A small audio captioner, trained from scratch: log mel input.
Rows from block 5 of the audio encoder of a small audio captioner, named by matrix and row number. Rows with one number belong to one channel. Each number is 128 + 32 x the weight over its row's rms, rounded and kept within 0 to 255. All counts start at 0. Numbers have three digits each.
After each channel's rows are labels from the 100 clips, of 14976, where the channel reaches its highest value: "peak on" is the class under the peak. Only what is clearly more common there than usual is listed. The data: synthesized solo parts of chorales (CocoChorales).
# convs1: grouped (4 groups) 3x3 conv, stride 2 (encoder.blocks.5.convs.1.weight, 384x96x3x3, each kernel summed), inputs within the group 0-95
# convs2: expand pointwise conv (encoder.blocks.5.convs.2.weight, 768x384x1x1, transposed), outputs 0-85

convs1.138:136105121090121155143135125128105130131069131139165125212101091145131105156136067085175097210135165065121151115083161175107130152086121164140110103157140110102151090128163139143127164144180049101152122124084158222142142123123177145103125116130163146073135091136101127100138182122182115136
convs2.138:120133166131106146105112118085136114120086123117107081081145094121115067075120063127148194112203109080153123140054123102131110111165116140167130184133152133133128099076122111156091179113099137131109115104163161148126113111105126124106125099135099101204119135
peak on: D3

convs1.149:089140150151109131101097174164139184122131078099151120076126101068147146136130080109108120167080167069145109112095113152082165080160160102161111115142143102154111113083152074130185114139115199064147126116088139104131112132113151178061106146186194175122110136095109117130124133122152199110
convs2.149:168083128144141142185085127092079206126081114107135140073121061151127154167098092104121183125169135108159118125139115160151131153085118118037079181140097164148158136154129139175065119087202109061147124148119105132111108175112168115180155117128158171122117156
peak on: F#4

convs1.341:127129148132114143134155134066133171159129115119147134096187121087141078113194128094180161089118169195084103105125162111114107172125114114166114149075186098110177162123091153148155162098126127122165149109158149142060141146136104120105094120172210160153095164132149107088116086163074145059
convs2.341:104117187113118160131162223151182087145090159159085107068139098180111105158140105133145142107162165138112130143078152100055188179138104119140133071172118075126136141160083162142190133181134148070171139128095199115193110173161167126072134129187111123154129115
peak on: F#4; E5

convs1.248:091082154138136139093095084134156139146131108117123120111091125081122140109125175126101133131098093122108165101134108101073156120114059187079144151119095146096107116056112113063131081144057149134109099096174071089095097161137225118080166172135101150093132137144129079149110087093149095125
convs2.248:083131132152058086183128150076097112135135110104173128132103122138145192099120071113172163081139155170126140154144181105126148153114107154133193146133136204093205091159160115125100123092144167176129098124101122168123094137074118139172134115150163125081109110
peak on: F4

convs1.187:155126145108046148147109145112145131104095135107125180176139162117143117170151124148137127120143106109099080082148123098123194143129215111127160134113190201153119118172154157119177083124137105103139089146136168099198076081149110125152048095108093110113115116068079103127155145133113101086
convs2.187:106124108099160144124188145120173149108139123115076115170186155105073106133180147132152150159120138124136108149157219089162183151123151144197127138156169086129168195145178130086098090109169159143139129079178117124109156099168164120183144142077105156110143116
peak on: F#4; E4

convs1.298:116122088114149141123088089108147129109103149115108114204171133130119127111161175114142203150073131150142140186100110106152131117165114150067147117106186118153160074120122088177131181150114094129094133192173121181074160092103118161112136115118136127154126158109124218098087130122042150151
convs2.298:067148094104187091122108126100103178130094121110106165145125101127102073103127097079130131157089117140135149100177164168140182119139124096113121145123057110147142122094140121097136130183087115128101080122109148096132123145145127151093169135166111156154201119
peak on: D3

convs1.115:085084147144057124107150094121156162126155050138116137166073124133113153173110141136194171144163127125102143120146136118135116140111143074168106124188141194108143063100151096138121122161132071076173121082120086121104160102056110176102119132146087186107155171126161103125132112142182150165
convs2.115:213152168161125134115184096120116133178097138136130135130096127125105090079162138064109079130099118084086152170121090152112118166166090116156116120170098124146136140114092110120158187169115127129082085138133156145121152125096116149156160167157079126167096123
peak on: silence

convs1.16:135130100087153214123153119132149109121134154072120098119160166103089083131145132116166126166079131118067141110111131079166151163137096140143134142162107155118123168153160163128137162090106082117108112136101168121162092090118106211111163089173090106148073217113106154098122145168183108194
convs2.16:133173163095159134160128154096128086084108106105160153089146190104097095103125108163156115140132154115122139131216134141124150113074086055113175085113082128163107108121048114163085164162097127086120198179136060123131151164151070116118143156129117131136094091
peak on: G#3

convs1.278:102098114056124143141097109118118129115091125154110191121118072103113168088110140084105150075117159071105168124108100133116107054120151179130096152177138144120094118104172085131159120182120109109111157104122176185149146188168153139102121142136231119116178145156163090146125136166168122080
convs2.278:114074085155116128161085145113122084132107175118110095120116091083154134141086091158138127143077137145156139127130077073108115144128115127141116148166135157152126124089132165079187120138103066119083104111134144136140095119086129139116105112115073179138173141
peak on: F#4

convs1.294:138120176166070102064163140065181103125157156146131152121071152154195160143117127214143162148138124074072131110113106145152084156123138122103141145079114123094140129160159153088135141087060113138161145185166132192150147091168151147109128134140077109078153103109108105070136114111119138150
convs2.294:148156107138226127148132104150131179099153089070107196072113130164136096120121042190103114085131092149122091096126191166089084149121113168174099125158074134161133103075110146198069152138160134183103140183091127128139056096080111125115144081125148136217127119
peak on: F4

convs1.361:107147116138080126186159125153132137137147091110153156230191160142142096140129136129170146063147168094114106069114136079193101100151107114088125122173145131130134195169092121111108103067124130128093192143101153110135134095069107152128182177150129120134111115091097118132106084133109060150
convs2.361:115169125212115135086124118171112075090091080158143103196127110110059092088132102127122127123108119044156164146157096099148137017089092124067097059123103102116084166109126131158151113118130104110141124116138156138109150176109122118211088076187076152149156099
peak on: F4

convs1.24:164156197115148145133117122121116130120167140088126129090108150130145150118081170173122168090101117149102120122167175088102106081197117153114144118153151140120100133103108128190132077063084132082125107136123122104103079117107093165157150161052095088148084192076123132046156117173141092169
convs2.24:102120146103110082113111080127110115119175151080178155116114104113180221127124132099125156125113144125128095138104122137096076119134100205103065088083124109206132124147177202071118083126122094087135108128076183104113159106160096101092150081071193011151118159
peak on: silence

convs1.200:107093113122171051144143194108141136175179130077105081113192118179087099137117124177120112117121114189111141160114113133134109113101186103131186148129125130091085125108099102124126152138138111126128080075102098188136167061113149131116133152127187079109149144162122115114174161183171115059
convs2.200:108107168100093130158139132087137146101152149080058102081136082104126128112123115109122153089132107105076125092118146181132136162099102108169044207094144119114131144142093073099148141127152173128146148141103171149101054163080157106148200223173175109105098122
peak on: E4

convs1.212:140144153134123175160142122151141158173159041140115119107096123086138182088130121105097113192103142090104169102146123156173082066115098083166141099076171146127120102143172162141086149120126153155103163154152091089113174185136219057114119124138070112101121127085150152158119140140133144148
convs2.212:060116138102151169121130102158146086123085118167091120119142132084091148155113116158158115104161098121115127112196108147124087144184137148133078134145083090129091144080113079099173091136108119109113110164052118096154123156136110124080091056199106145066181157
peak on: silence

convs1.353:134156184044135116160079129133157161047151149064089119122120119096095145091099144135110128148145120170146100126103179108057095112144204178116123122111136138074120123163119098120139082068174152123149089132075105103090135129091166151115116102109154150107137169106109080088132114163093185115
convs2.353:147102146059132105100135083104139077166092117133146114178159116123110155143139102130109072114151101158129168183065117113124083148156155129149114126145112074071148157127172092155085088181152179135108084116102136142107115148141105110114194131174159122127121155
peak on: F#4

convs1.313:148105115094162168108135086151116147128128094104103146151136149133240052126088210136079131199135111174154087178108098102163116118150154162080065152157121106114082127134160094121131156115191148145165102131131115143116139106160106094156106144150099090140148156114136164117157116087120148195
convs2.313:138147144200121080112130126135124090157135115109115123141118134158104128106092121131112143074111114142144112110136114130172088068149077118144131051130122110101123131129101135116175130139109124171075135126115070130133071114145099090088123112080127105163099086
peak on: D3

convs1.366:104088152165131068079119125171112109134128121156155141130134133139115173177145114141104093093143123103085112094118080101212157145140124109096155160120074134104080181108143214104076144207123110106144111129114131137179101158131033089147156162087118157121086090123155104167097152108147150137
convs2.366:094153134175133110107110083191123137104110105094171092147127091138122155196117132151172120141115092132121196122117116170088091142137193149107094094056113156148106139167128139140140067078122123108126089198119095197121132091118119100088122136124127095121116135
peak on: F4

convs1.245:090140142121099088165108142152141129060094182109124102171120137098150098071145055038113127132070099061111116078139151163111129152085142184115117167128131136097149057128158112081169083102096157113117093179148134113124132161171142126154124129073093139091145162175119125085154113098156118113
convs2.245:161096128125125081089141113149106092126117096086085077177159162171113136080138159094142134205115144125135119159147125196156089134123172151108120100152142120161085170121164168182131110102097151095119168085141114162080101158122144139185117175146152128121117139
peak on: G#3

convs1.264:177092077083126155125194125164135157091126089135085107158151111147120111137148115094161120061116153111165104106154154110144107085131123067131074081146178102092064145126155159079133143103136135109077129142133104035122115172167155134102168100170083142121114093154150206142164137112130114173
convs2.264:093109148058097089120125103133090113146138093105120150119068158102073087112060086127142094135090063131105126163069135133113150104179123125127075147118105103193127157097104145165136102095116130156160143233107170172089152076057145152122067173101185110124118130
peak on: G#3

convs1.85:089107122067157118139114174102149172145153078169084114147117096163096111134099132143095120144138121034114109102141120152132107097165092127079156123087115121169150126080085169091168120160148144146143141078174093117098073145174088077075144125173129127130151113143130147198103107204191119113
convs2.85:127120134144124159135103145090116119112175124147169098131097121084094088122111110161088085119137080143133090107142111121085068090112139141131087108094153122190114151131097144185069085109142159188151156157168094122101106170146136164162090093170166095107221137
peak on: F#4

convs1.269:106123216081102133165186104132075117129163150104127125116163152120138152169165144070125118155114139138113151074177075148098117074104106125136135161173127114136117101060075102058135085092136169133151129104128108186114118111120127167097158195142145183120093123144160148121100158166174176173
convs2.269:122174090136114157128148175107142109109116116111123085154124129141144129119106182123085143123124096124165175110157095149109152064150180137110101093160155077078172129121182103136154240139172110182157178059147098111109112125075137136102126129159078148129105114
peak on: G#3; A#3

convs1.1:120134117072086131136163119136122136120144112120113171168132136188117101116154117163110150148188142132139089144127167126157172108094142132104144115090144130128111056121154128152107143099048137143093139096169084086165136141112058173129088180120183087119181068203157115201094160079134141098
convs2.1:121184077079156193119141075098163135080116111142128101099121114189145130153130100175164159093162086113051092161074109195123127140127140133100141165179145171107171123159155092185117155114197134144175123113190114150147150100143124083057088125120108120146101105
peak on: silence

convs1.166:193168109118097086137173115097099189101106104119039130207163143195168157117096170078164125131075109120051053124148117180126156089143092107090160123166150118104123138136098139142104105154126101121147144109115137138190100159103153111138147121164143112141156134116084134151169107158102136158
convs2.166:115130101161088137096163162155199217082121141124079153078096108168140196222074079145158153129123138119126153100092152163130109196156148126126106127095120125139119159142118087154215134188064185139079119167132132139172101175106160146172134157059123147127139064
peak on: F#4

convs1.148:144170059153167107170099148138165084131131158146215123089144105111094152103181115161156133157161125132118120127190085144142122137123159149103130134157128086143122119100107091137154130121095188113098171098137122148104107148148144101073196142167129139098126161088065251162121130120155126096
convs2.148:124215160131098113130143102129153130118117172109218154087114073063080085170078156138152042126135134075083133068116118111124105109142147113076077178119119196101116133117130109241168113111126079122181146135087084194114128101150178116087167164139194108119100073
peak on: D3

convs1.348:185156153127137128088076058126205127115146166134150121143123112119127161154165085153146107111130115119116114167116137086148094170168107075152110241137124144164100097131116119087078125075130133160117121143156146103077170142225145154108184143108126138096142141128099120108117129178070101110
convs2.348:168141127162114147120110087215139136145102123166125121145165138130125108093117149128094109083106142093200103152131081084129163106149112155148168071135116130171180126109103085087087156136122139194124190050189137097123119120100177136168090128198118159156094118
peak on: G#3

convs1.195:224090116162093089104044141139147167042089210137186153131130187087129078085122128104167134129188145117125110079099146149150154111102155152134108114085151084110124120147194088100104131136113112096079090080174125105165141137121116139103132107115123134144121144129160109116105107096131122118
convs2.195:079176107101170151138164185180086094073149074155038191087133123122085117114163126228153124192094134085204110127149158147166114151114171090085138105122100176170185124139114092097122079150142145106154093115094105104115140130142119139112110160148136120180124131
peak on: G#3; G#4

convs1.214:096147129153141134126086064142157139142175200121128133127129079105181118113145157101147185157100098138121077096152063138080189134078079105159124091133117211198124093100140151118110111093085150175166145112154108125196104172136104087147126125168072123157144112106142146082149149111119127146
convs2.214:125122082128099119131089162131141101083136052137135125109092104085144099117133164132128108168144165128161118114133143155114108118137103090132138089049049091156130162143143075171116189137103143116170138081112126140115076125097124088111142145108138153140185083
peak on: G#3; G#4

convs1.320:084135117094133118128139124085090189135098098152152087184186142104102133124151147082103163102095098157162201171132103099118125130153080106117126137140180147160174057119108146155178123090108156130147140096203136141071112081109144168076121104146130085162170136098055160100116109151137095162
convs2.320:169145130144107130114129171118178137163092088161163151098170120151145121121112130084197180112194085060136096097114144111152147138089118147152126100134141095185127127111069095149131109140162092177073109086167143151134088095154134096128140070144095076114095111
peak on: F4

convs1.262:120074210157131125138213128094072099147118158129111141143116060144163119120107166105122115101136154174100141145169133104112140113098211171123171142101108089113113098098125084147122112121118180151085112119155122061093151103191127100076104129063186122125155072092162147121122114156128134156
convs2.262:136133154072160103185145101128110147105123164107114157139169134158121134178137121046186185153165146133091078155075188104077111182130153122125114139159111132176131121165124161089103085134116201157154093127141173146113129106106145129135130226115147128202164186
peak on: F4; F#4