config.toml
model = "audio captioner"
dataset = "synthesized solo parts of chorales (CocoChorales)"
vocab_size = 56
encoder_kernel_size = 3
encoder_stem = "deep"
encoder_dropout = 0.05
decoder_layers = 6
decoder_norm_position = "pre"
decoder_mlp_ratio = 3
Rows from block 2 of the audio encoder, named by matrix and row number. Each number is 500 + 40 x the weight over its row's rms, rounded and kept within 0 to 999. All counts start at 0. Numbers have three digits each.
# short1: shortcut pointwise conv (encoder.blocks.2.short.1.weight, 384x192x1x1), inputs 0-95
short1.96:524466514455513432509461508511573555464516455474534519462517522481588558467476456483398474515474466472508484469436487471467523393534516494476546531507531492492428463548574486488486521523458502504454487459535500524540454581472520474464506485561497535436597510505460448475470565531454437530
short1.97:503452433557502472438458441485494510555495512551537494429534563510432459508497485504484478514525473483586540520486540448553495480547562444412464531517533603531508491503485491484463448443455408559505503444565457481473462509487542534496520499551481512569536505517498497513552531486495529430
short1.98:462543441455491493469537449493467468500493502437492522471508465476530553432477545483435532488486499569455519515503482516528533495452488505560443460492451494560549517504508453478503426495524482493477452482420511555497500472540457433509461540483567570537514571529547506470486497566490555473
short1.99:480500521497502487485558448471461533479478503539521550460537504481544544474540504475529403519493447519454536533472554497535532479561535523490491591516459441573525515459495433509488460512437467439487447501474529406487495512487499544446469450542526517525516514474488508459486587460469503480
short1.100:478485487454465547536569511600519475527568464444469599591558544520534479525464502475540480445540563506556490419514489534538427505519553421508442499462558541471478525517456523494528510536432471461524455490541470481452463511517512574526544456449464509476535428514485413555490473514511469481
short1.101:510514502533477473503477516465536481546492459494488477462465503475603500466481510492480486543460459546568495547519506523522487524414509582550523496495523533522494459502421581510512476432454481475537509510563528492557491489548565476518486511480474558495466463506572505440459550536504500471
short1.102:472550464543454520464589560539527541474428485485499542455576461469442520556446483523507512449544459517502545582506485540494470533487505492512497516496451587550490511477498528530471508466519484495486552556473571501517563412540466490455517565535481496565502615491498458483555537515432451444
short1.103:492496508495498525432411441534454466470529412550559522457475443441477496538494537554562470530478501548580521556572553500487520477573473459486483565461469444483528555530475465498419486512505480508548433580495504482504566502504535490514536523516512481536525467489462484409553506489478546502
short1.104:575473520524510509483490544514480510483423468475498589474566450504495523519454468545475513514530537521431552481496517476536515471525510473522484465583518429498477473571459517544450482551515555467505458479542593519515443589507459548531505488494507492423496467504481441498462517493359501497
short1.105:609475501456485501530485517485499545523514449513490457563508524476554533478555516544520443474506501459536513430469494466548474516501496516476512456563566578448525501458506510574579496572452497558447461551415479432567521517529424535465412471451500478509512539490501505443494468545467503523
short1.106:540511560487529488401518556472542516450521562532542479500598488515516447573534503554543528589477506455490483519515470499523616473514446539534513472547479553526497476502477510579435398541518497442555481489535467511592472575464530483556472492471503526514486497534435437494549487448592529519
short1.107:434509505497544466524500513454480547480534465443544464442563430477506487486465506534441453553465493485531530527494500554511466506553496498474466527485538483495439467538503560406507408520517563504530481477422511468520548427521518535510438487508469505536551518500547551468526457472497455478
short1.108:470490445519395472453476400478508573512568546486476518486527507535507477519461539463484515511481486504452537430500502493518555561502548415511542543457507448413507475498491477465489512545503495449526499509475519540498475457480549473498475473547514535468534502513481535444514533526475479503
short1.109:463540526554500537536444409540491503494566461496497561563455556457485496572516482459490543481528488532486536446468474471527477556503500554503450474546497521500482517541447453513563481491568447458451495499524483529477501535464508449523457398606458515474491510470434489506530483458492458523
short1.110:508458504494526443528488516543523552566483525448480480548476506507542488545532574485461477491461406514560553643475506486531508515486469467476476427489529451477588497508490483446495542549507497552520524541471498488481553467447549463486482464453542527545518483475516438516519528458495531473
short1.111:469549487500498552470625519564509545477482504557479502444543563466570473505455453453461468467507499495454560464629497511529485479466484530537405480465473492506486539479482474526524484524500484488527449487518460507542555525502499530532536523578489533460520475483558504429534564568526522484
short1.112:489464544454495502488500546543494452519508499533454532521535542465458413514475516487439485501526430506519515509516503530538519464538572610544519489548451493471501558462514506528509501428497513498482555496488478587525496565521367557516399468518544457503494494491569491510511474514468469516
short1.113:511429468473471494538511520660432511463510458492510454497488478478554532494519497408555520567452489571528529529464450569462463434473505509489485508496523440498481532503428533517542495457478533513506502479464512541477593481516560512465575513555480503482542471558499453503466461489485540505
short1.114:489444538489484536493502480509473451473506418465510510463464561447530554478516439484526512594467519506515433509478475499538483513556488527480566497550616508488450544491461558540484472497520502552444414547513519512501496475562541494451533492541478427575417574472533505500481493436505498504
short1.115:526488476493502547443501481468412577541544456515564574508484589534499400466434534533509464471481483537437475478489520540562445477440463477565490444498567499539486460521505566554455461491506470470426484444544465456525485564531464489480465483590438498502514357488456459477505467502533564500
short1.116:489582511522448502458542452516482485495521497492572494582516480521467445497461454454531469571510526465504447490432467449461513534576512446433540497499499603493446507436539485489529500533533570510489495538474488541515511558505483569472503493462520480488504471547471532513596513491501395476
short1.117:579391597516462507441436567440513506521476448540502514510465491459500510476532496471539467530464480476467503519473439513558428504467550419506476529489446537477497572562538488539476582490568611517540502427410456513479496478481558513539537515537489527454458502510481557477510442510504506464
short1.118:551514561481489545462536484537550423444504505478498566550433479445434500527477504454542506578505487484547430555555467483436509514555498507426532519566464524579563461471485485399493550537502521547477476542562498491473581425516474500504472481466510494546452513542566506491475537474504424483
short1.119:465536470449514439444417528522520587559408464512507479474497513492463502467573498506527528495480499526486495484516500468463537478531466477451491493488599474460524491470487485474577501524513443445450510602479526513524517503533445490545456442493504461527546524516500553542447535502521462561
short1.120:547486499456488544505465478573447524453505537466525570459528481485481464525479496533457499523547442582429552516416481480489472473499521530456510627558584354592496491491491507495444488478485497498466520484477475502525475543456485515564530507485459471442489512491502501541523477437420552556
short1.121:531528479540469494494502542488462430498495498430516518506526495443547527504484529485569509515490483569578544507527478614447479482432462552544497522491481511541512513465508505489445573393562442471442554463541502536492466500481527517498544529448496483574511498536557541555396486556455494556
short1.122:527498449527554550510466464459462517539518469545530472549461502470564487524513504471532457467521465526573498579529497543563468480491575551514479552484487503481438514444436531587513553519449482524496424511450491488531498533484500456481491509508504482488453515439474561452511473522421575494
short1.123:498509503500499505457465486583508489590450510499487519544444516545575515495470487577445497539563489517470539421449443502570464420481519529575567507521537489531427514509513513547449438508567499432425501551402494469498547472539431485477452491500464489493437511552498529545485474515542559477
short1.124:552491522460533501465593456548505482545458440480523513517483524513491491430522468549553505486577520478542496477484452483587482504476512601502467507580436517514459568496494456539485458433517458469530436539452513461549482511498501550567543529481533477473529539493520474552435488404479512449
short1.125:511422515529532523519499456490491448477480455491573475516497468525585495430444506466417526516543513482438467497523497521494548427573528503544498552464503432464519465489511501524448535494454583475512484508483495484546497489445523567406481485447536468493511374536447575521460491441463469455
short1.126:480419497523521512522501503507472515498506495440475421482449517487579463551398508527487559541433455498469500517493496462503463514473480445477499471511471515540541516572459558511501488503513478438508488516416466562538549477493472451545443536517534506490493500509577453542569514475489553475
short1.127:609509495547501530493549450558543462440520455533491496435467460505587499478500543513437554446504439522499507486530500463517516550577492430464516570401457427502519441470501468488450475480438415494462499470601489479503428519519448497517515519499500510509563538529496498542494562526495482566
short1.128:518546531496488551484491421566538494449580490448536494552526500534485459525503520519550517542449442516532566508453563521518510463527565440475467539526554473485544533507476417484572537581492497537518454438531551495487492483531432488558525549459455471524479551535549558464517532484459450549
short1.129:470476471474437526554495495369466517470528500456506439512519447478430517582500413528552523458563439538464451516521435486519479481598439547501527525518478460559508465578449536488495492550537497497516500538475595478552477517504517490474549535542481531558528566503532538499465542475462494484
short1.130:626499516417506508516526542534444484589524418446546486475538543531516531492450495435431477501525461540495563475524486507581518504469517442529519475516510531521486541539478507472583574536526549443540593544512455485452500456515519479530515515536444515481433510478467475541521516472543528554
short1.131:540511478520517466554581512431526562522527457557468456541527507558499490536463550568530568462505469570540481487488510508526519505498509494496474454498496543429466508512487521462424464530483512433480504542544454468533458552474531516503511517443467585487499537476519495434497499548500481611
short1.132:466482476526539503442543489482511519475546517429434498550516475475501489491495506532520597552463534572558510512503538459508492452499497541485503512458466443480495523502526549506529501530557477466530477500518556462505525458474511538535533471488454512407485553481464503479604440460440471437
short1.133:466454466503575483507508477490527505561547438495497537448480512448474454496462525485520473481448452459487504513584476496513469507432496474553489556516547471515490431513491487481536485425526564512520544512458445499521549549455631548560570472413495487437475457479495512527491556580472530574
short1.134:523453516493468486517458470555556489570431496482448469445469505466478540490553468502455472446570514557475428581561474473573510556595508502479477474425541529509525504500475481469550474412577411512518534427560496507563476552486536446568495560470525497449496504501442498480468491489519489520
short1.135:500457478487440480576485522505511439507493424563454404440515569476477531480488541412479565503474460524488443404473519600510514546535553539532502481460536586457535562487497470477535491448536463465482475487491522444501491498482443518517547438502557442519430414520489517523514560502544509486
short1.136:588499496508546486543422485449475501476464505428480441511485501579495538458549557510477514443473501463497484490503547503511479435539518438450555470476475563498584473499504513581530491480402485534489471509513544518467518434499411492442464485458461502442431565562513514502510509452570500480
short1.137:470498519479420504534497457508559478462508501507447502513565520479444407503524562508483455558507526504487522515563464423502451514438547520520474505481489505525443561440473486419485485489527497509606459503473518479510474522574521541545478584569567498468438559452490543524511459428464547505
short1.138:542464533554516510447549470479501439477544531439484535409553462533517447508535522487559471592437546507522547480485531471436454482513471472493557507532515536521425472500546454455568463484542489500455503439545482540485545483541450474533461464525453424586522592470530464521483466464452506503
short1.139:517565450500492517546465554486424507503521452536502527552507526488497551513492522498572418505496473552532481413478514482400495554484445457576521499519430511448519541467482562470411512569523550513518514457491439508475535494518500509472504539507488484496580475509529509521556493572427519495
short1.140:537472537471493567442504492494484575456518469479507510489448460470573403482504471452481502525420486498479485496552524470502493445457526443575436478419580498464558548527543507474478488503501563494522460493532501534496521550486440461456520513482490544473488536441459504487506456529534522496
short1.141:480496462494485488510495544560506497451459453538517521545423508507479544493485488487500537457477397565458530449544495541465449564508553523526511563471533510564478557479515541467505509504539500514527515531540466466473461502489501366535516547451485485482533515422407506482510522465459540494
short1.142:503489480470469528469569469541464512509431502474599494423449489498549511498481565512487424483552474498470502444503523453509467439469489509511479547485482512489535532529568454570507538475535511513478565514486500439449528513533548530504536527572467518495575497524556449455471527539396515441
short1.143:554460537464419474480470493531545494485456520502451511513501467475456442496572490480504546590489445541483484559500488443544471463588450543477483515501604474539518539515471528503436454538531565508501463501516453501579467467487550587556486540521501490450409435495502456520484519425458467460
short1.144:555486573494447576468434512505517424432484471552537544426573543445477394526493472501498421569454464517496530531551560463494475443568590457500443518475444436565494496538494486385411454528466518471528464504499498478510463572505482519547541503512472499500495465517465500488514515497498504457
short1.145:538485506565598471525513552525602556530491518509541453501511470480486533489519504503584509527519497470496565513495469519509535486540512461532470485509490461524523483500558478486512491572426433481583475436588557546424556517473474450545482425510496540474525543444551481517492499432477460453
short1.146:468532491496500491468596495518429551523432498471548532473550479416597518447454488438439491471546551518468448500451534482558474479495485528520441448403482502502501499463480455542476463519538509554497440476509519514505481518473481401443450491529480479447531545473417545461453499524433482487
short1.147:471515500497519554517541512477465523564529446452499553538498489461501441564520503521431493458505529482463477480548496549478464496511468542522599552508510524535486492532464486500472500534512555501498486520419438549511475490498543481477472518482410564537561557509475498486436516523454468452
short1.148:505515514525555442488513439484546489513540435430617485503484543485565536413469445496431480549566502554480478520489491539535519434442489463524527496573568506495529499523537411511491497507519474505397536502490485504474497539567475556495480512483591499473483422532509516576479455544512528510
short1.149:550458522476482569470466523483477475508561511525505472525538552514521477486469504496440513541529402492448497441566531533559477458560492477467502488442427482496456487527453574481554556537509538517516513435580484474559485487456572445475451526461594529484454509548520471482499485518527551538
short1.150:446473513554427510491466558500554529421578458474512521493469527488494525508530479435521396532439552521391464488473480465541520513470443478495479463496490500465494521479513524504537546531542490416447471562470533456520556476557517510479468520563520483505472554512433476471449542502425484523
short1.151:439472519528430448525553510516502572535430476553519487501450537486523479506558527544482538478502462452454495510491454507553466531455523433498519436550506537548454539504474468495442456504499539481456463554471478544452492429523503500478449483584454531411432492558509571456513520480504481541
short1.152:474479480518424554383413472520438509523419505513464511545473539588442573533517464459521542523431448470448441458478527474554574402522527558534507480510495479486531519478492481496552502445584432521497583471566501474464551506510474527492444528524479515501456473470473510466520503552548443515
short1.153:456580543441498513515491468561499499554569426512449489547565479479525507492579509500470541510501461561530542578491547505548424515560562558469466440462476465494523494526526526473531434515485517519485528478429460488493500560500461532472538496472535471493516466532443568458541536475534477469
short1.154:580493437445454511510517554584511471499503523497498509479517478516543533491502530463453547423498540522535480516547517484580458563523504531481534502527538503464504544447431486518443590474550517507512517394547514507460499483507551483546452465477556534505505508533487501508516525561523589550
short1.155:549565419521513513464475536616557551517524581482540456435505485543465462480538559553604565459501505403453424428487526546487445600498519415545558475474576503491507454558518539468507503433472510534459485489520496524511478480525492531516445540465520527489430535495563466492527478487471504508
short1.156:458494560490472465510439513529472446499509410544490468514472475481526476469463472420481537503556526465501467485514475454483488461499490491534495474513435533527549448535591502552513561504531514455515496468526463511546518478398490503516504607476525443431521589569514533536531495515499447488
short1.157:551484531469439500583445449506482553539518476489523435538430485549471524532478427497483443493503459576531471469559530494500498505519554489503455481536497489512516469528439487489497558486451505468540514492513486600513489530545461443522543480511534478577450536511485449497487570529418474448
short1.158:485422475509410491532473477538513433505529503536508487480482560502460519573508489459467458479534473488471545521567524450497485497493533564562542517485508486476474586542517537415544463537525527451465513519480533527445416482496462492466417485522578540468444518451489547487477555424523458483
short1.159:554472567498485547513529567507498567439523501534501482544506512504577434529451540516573483447513432455520514484488521448493529457499576557528518478610446516430539512508400493558478495516437559494524442515514486553537458512447491475479353495477528471491547465484467506413547391499461464439
short1.160:451429471425461566454503563499514539520470489515492570503603522434541489477469511512480507453470472530450496507554414560543459519463522518446514513495509451550480495571467545530474445505432493498494506529507456544469470498522487544558548503516496489516546483501482402570433457526393554490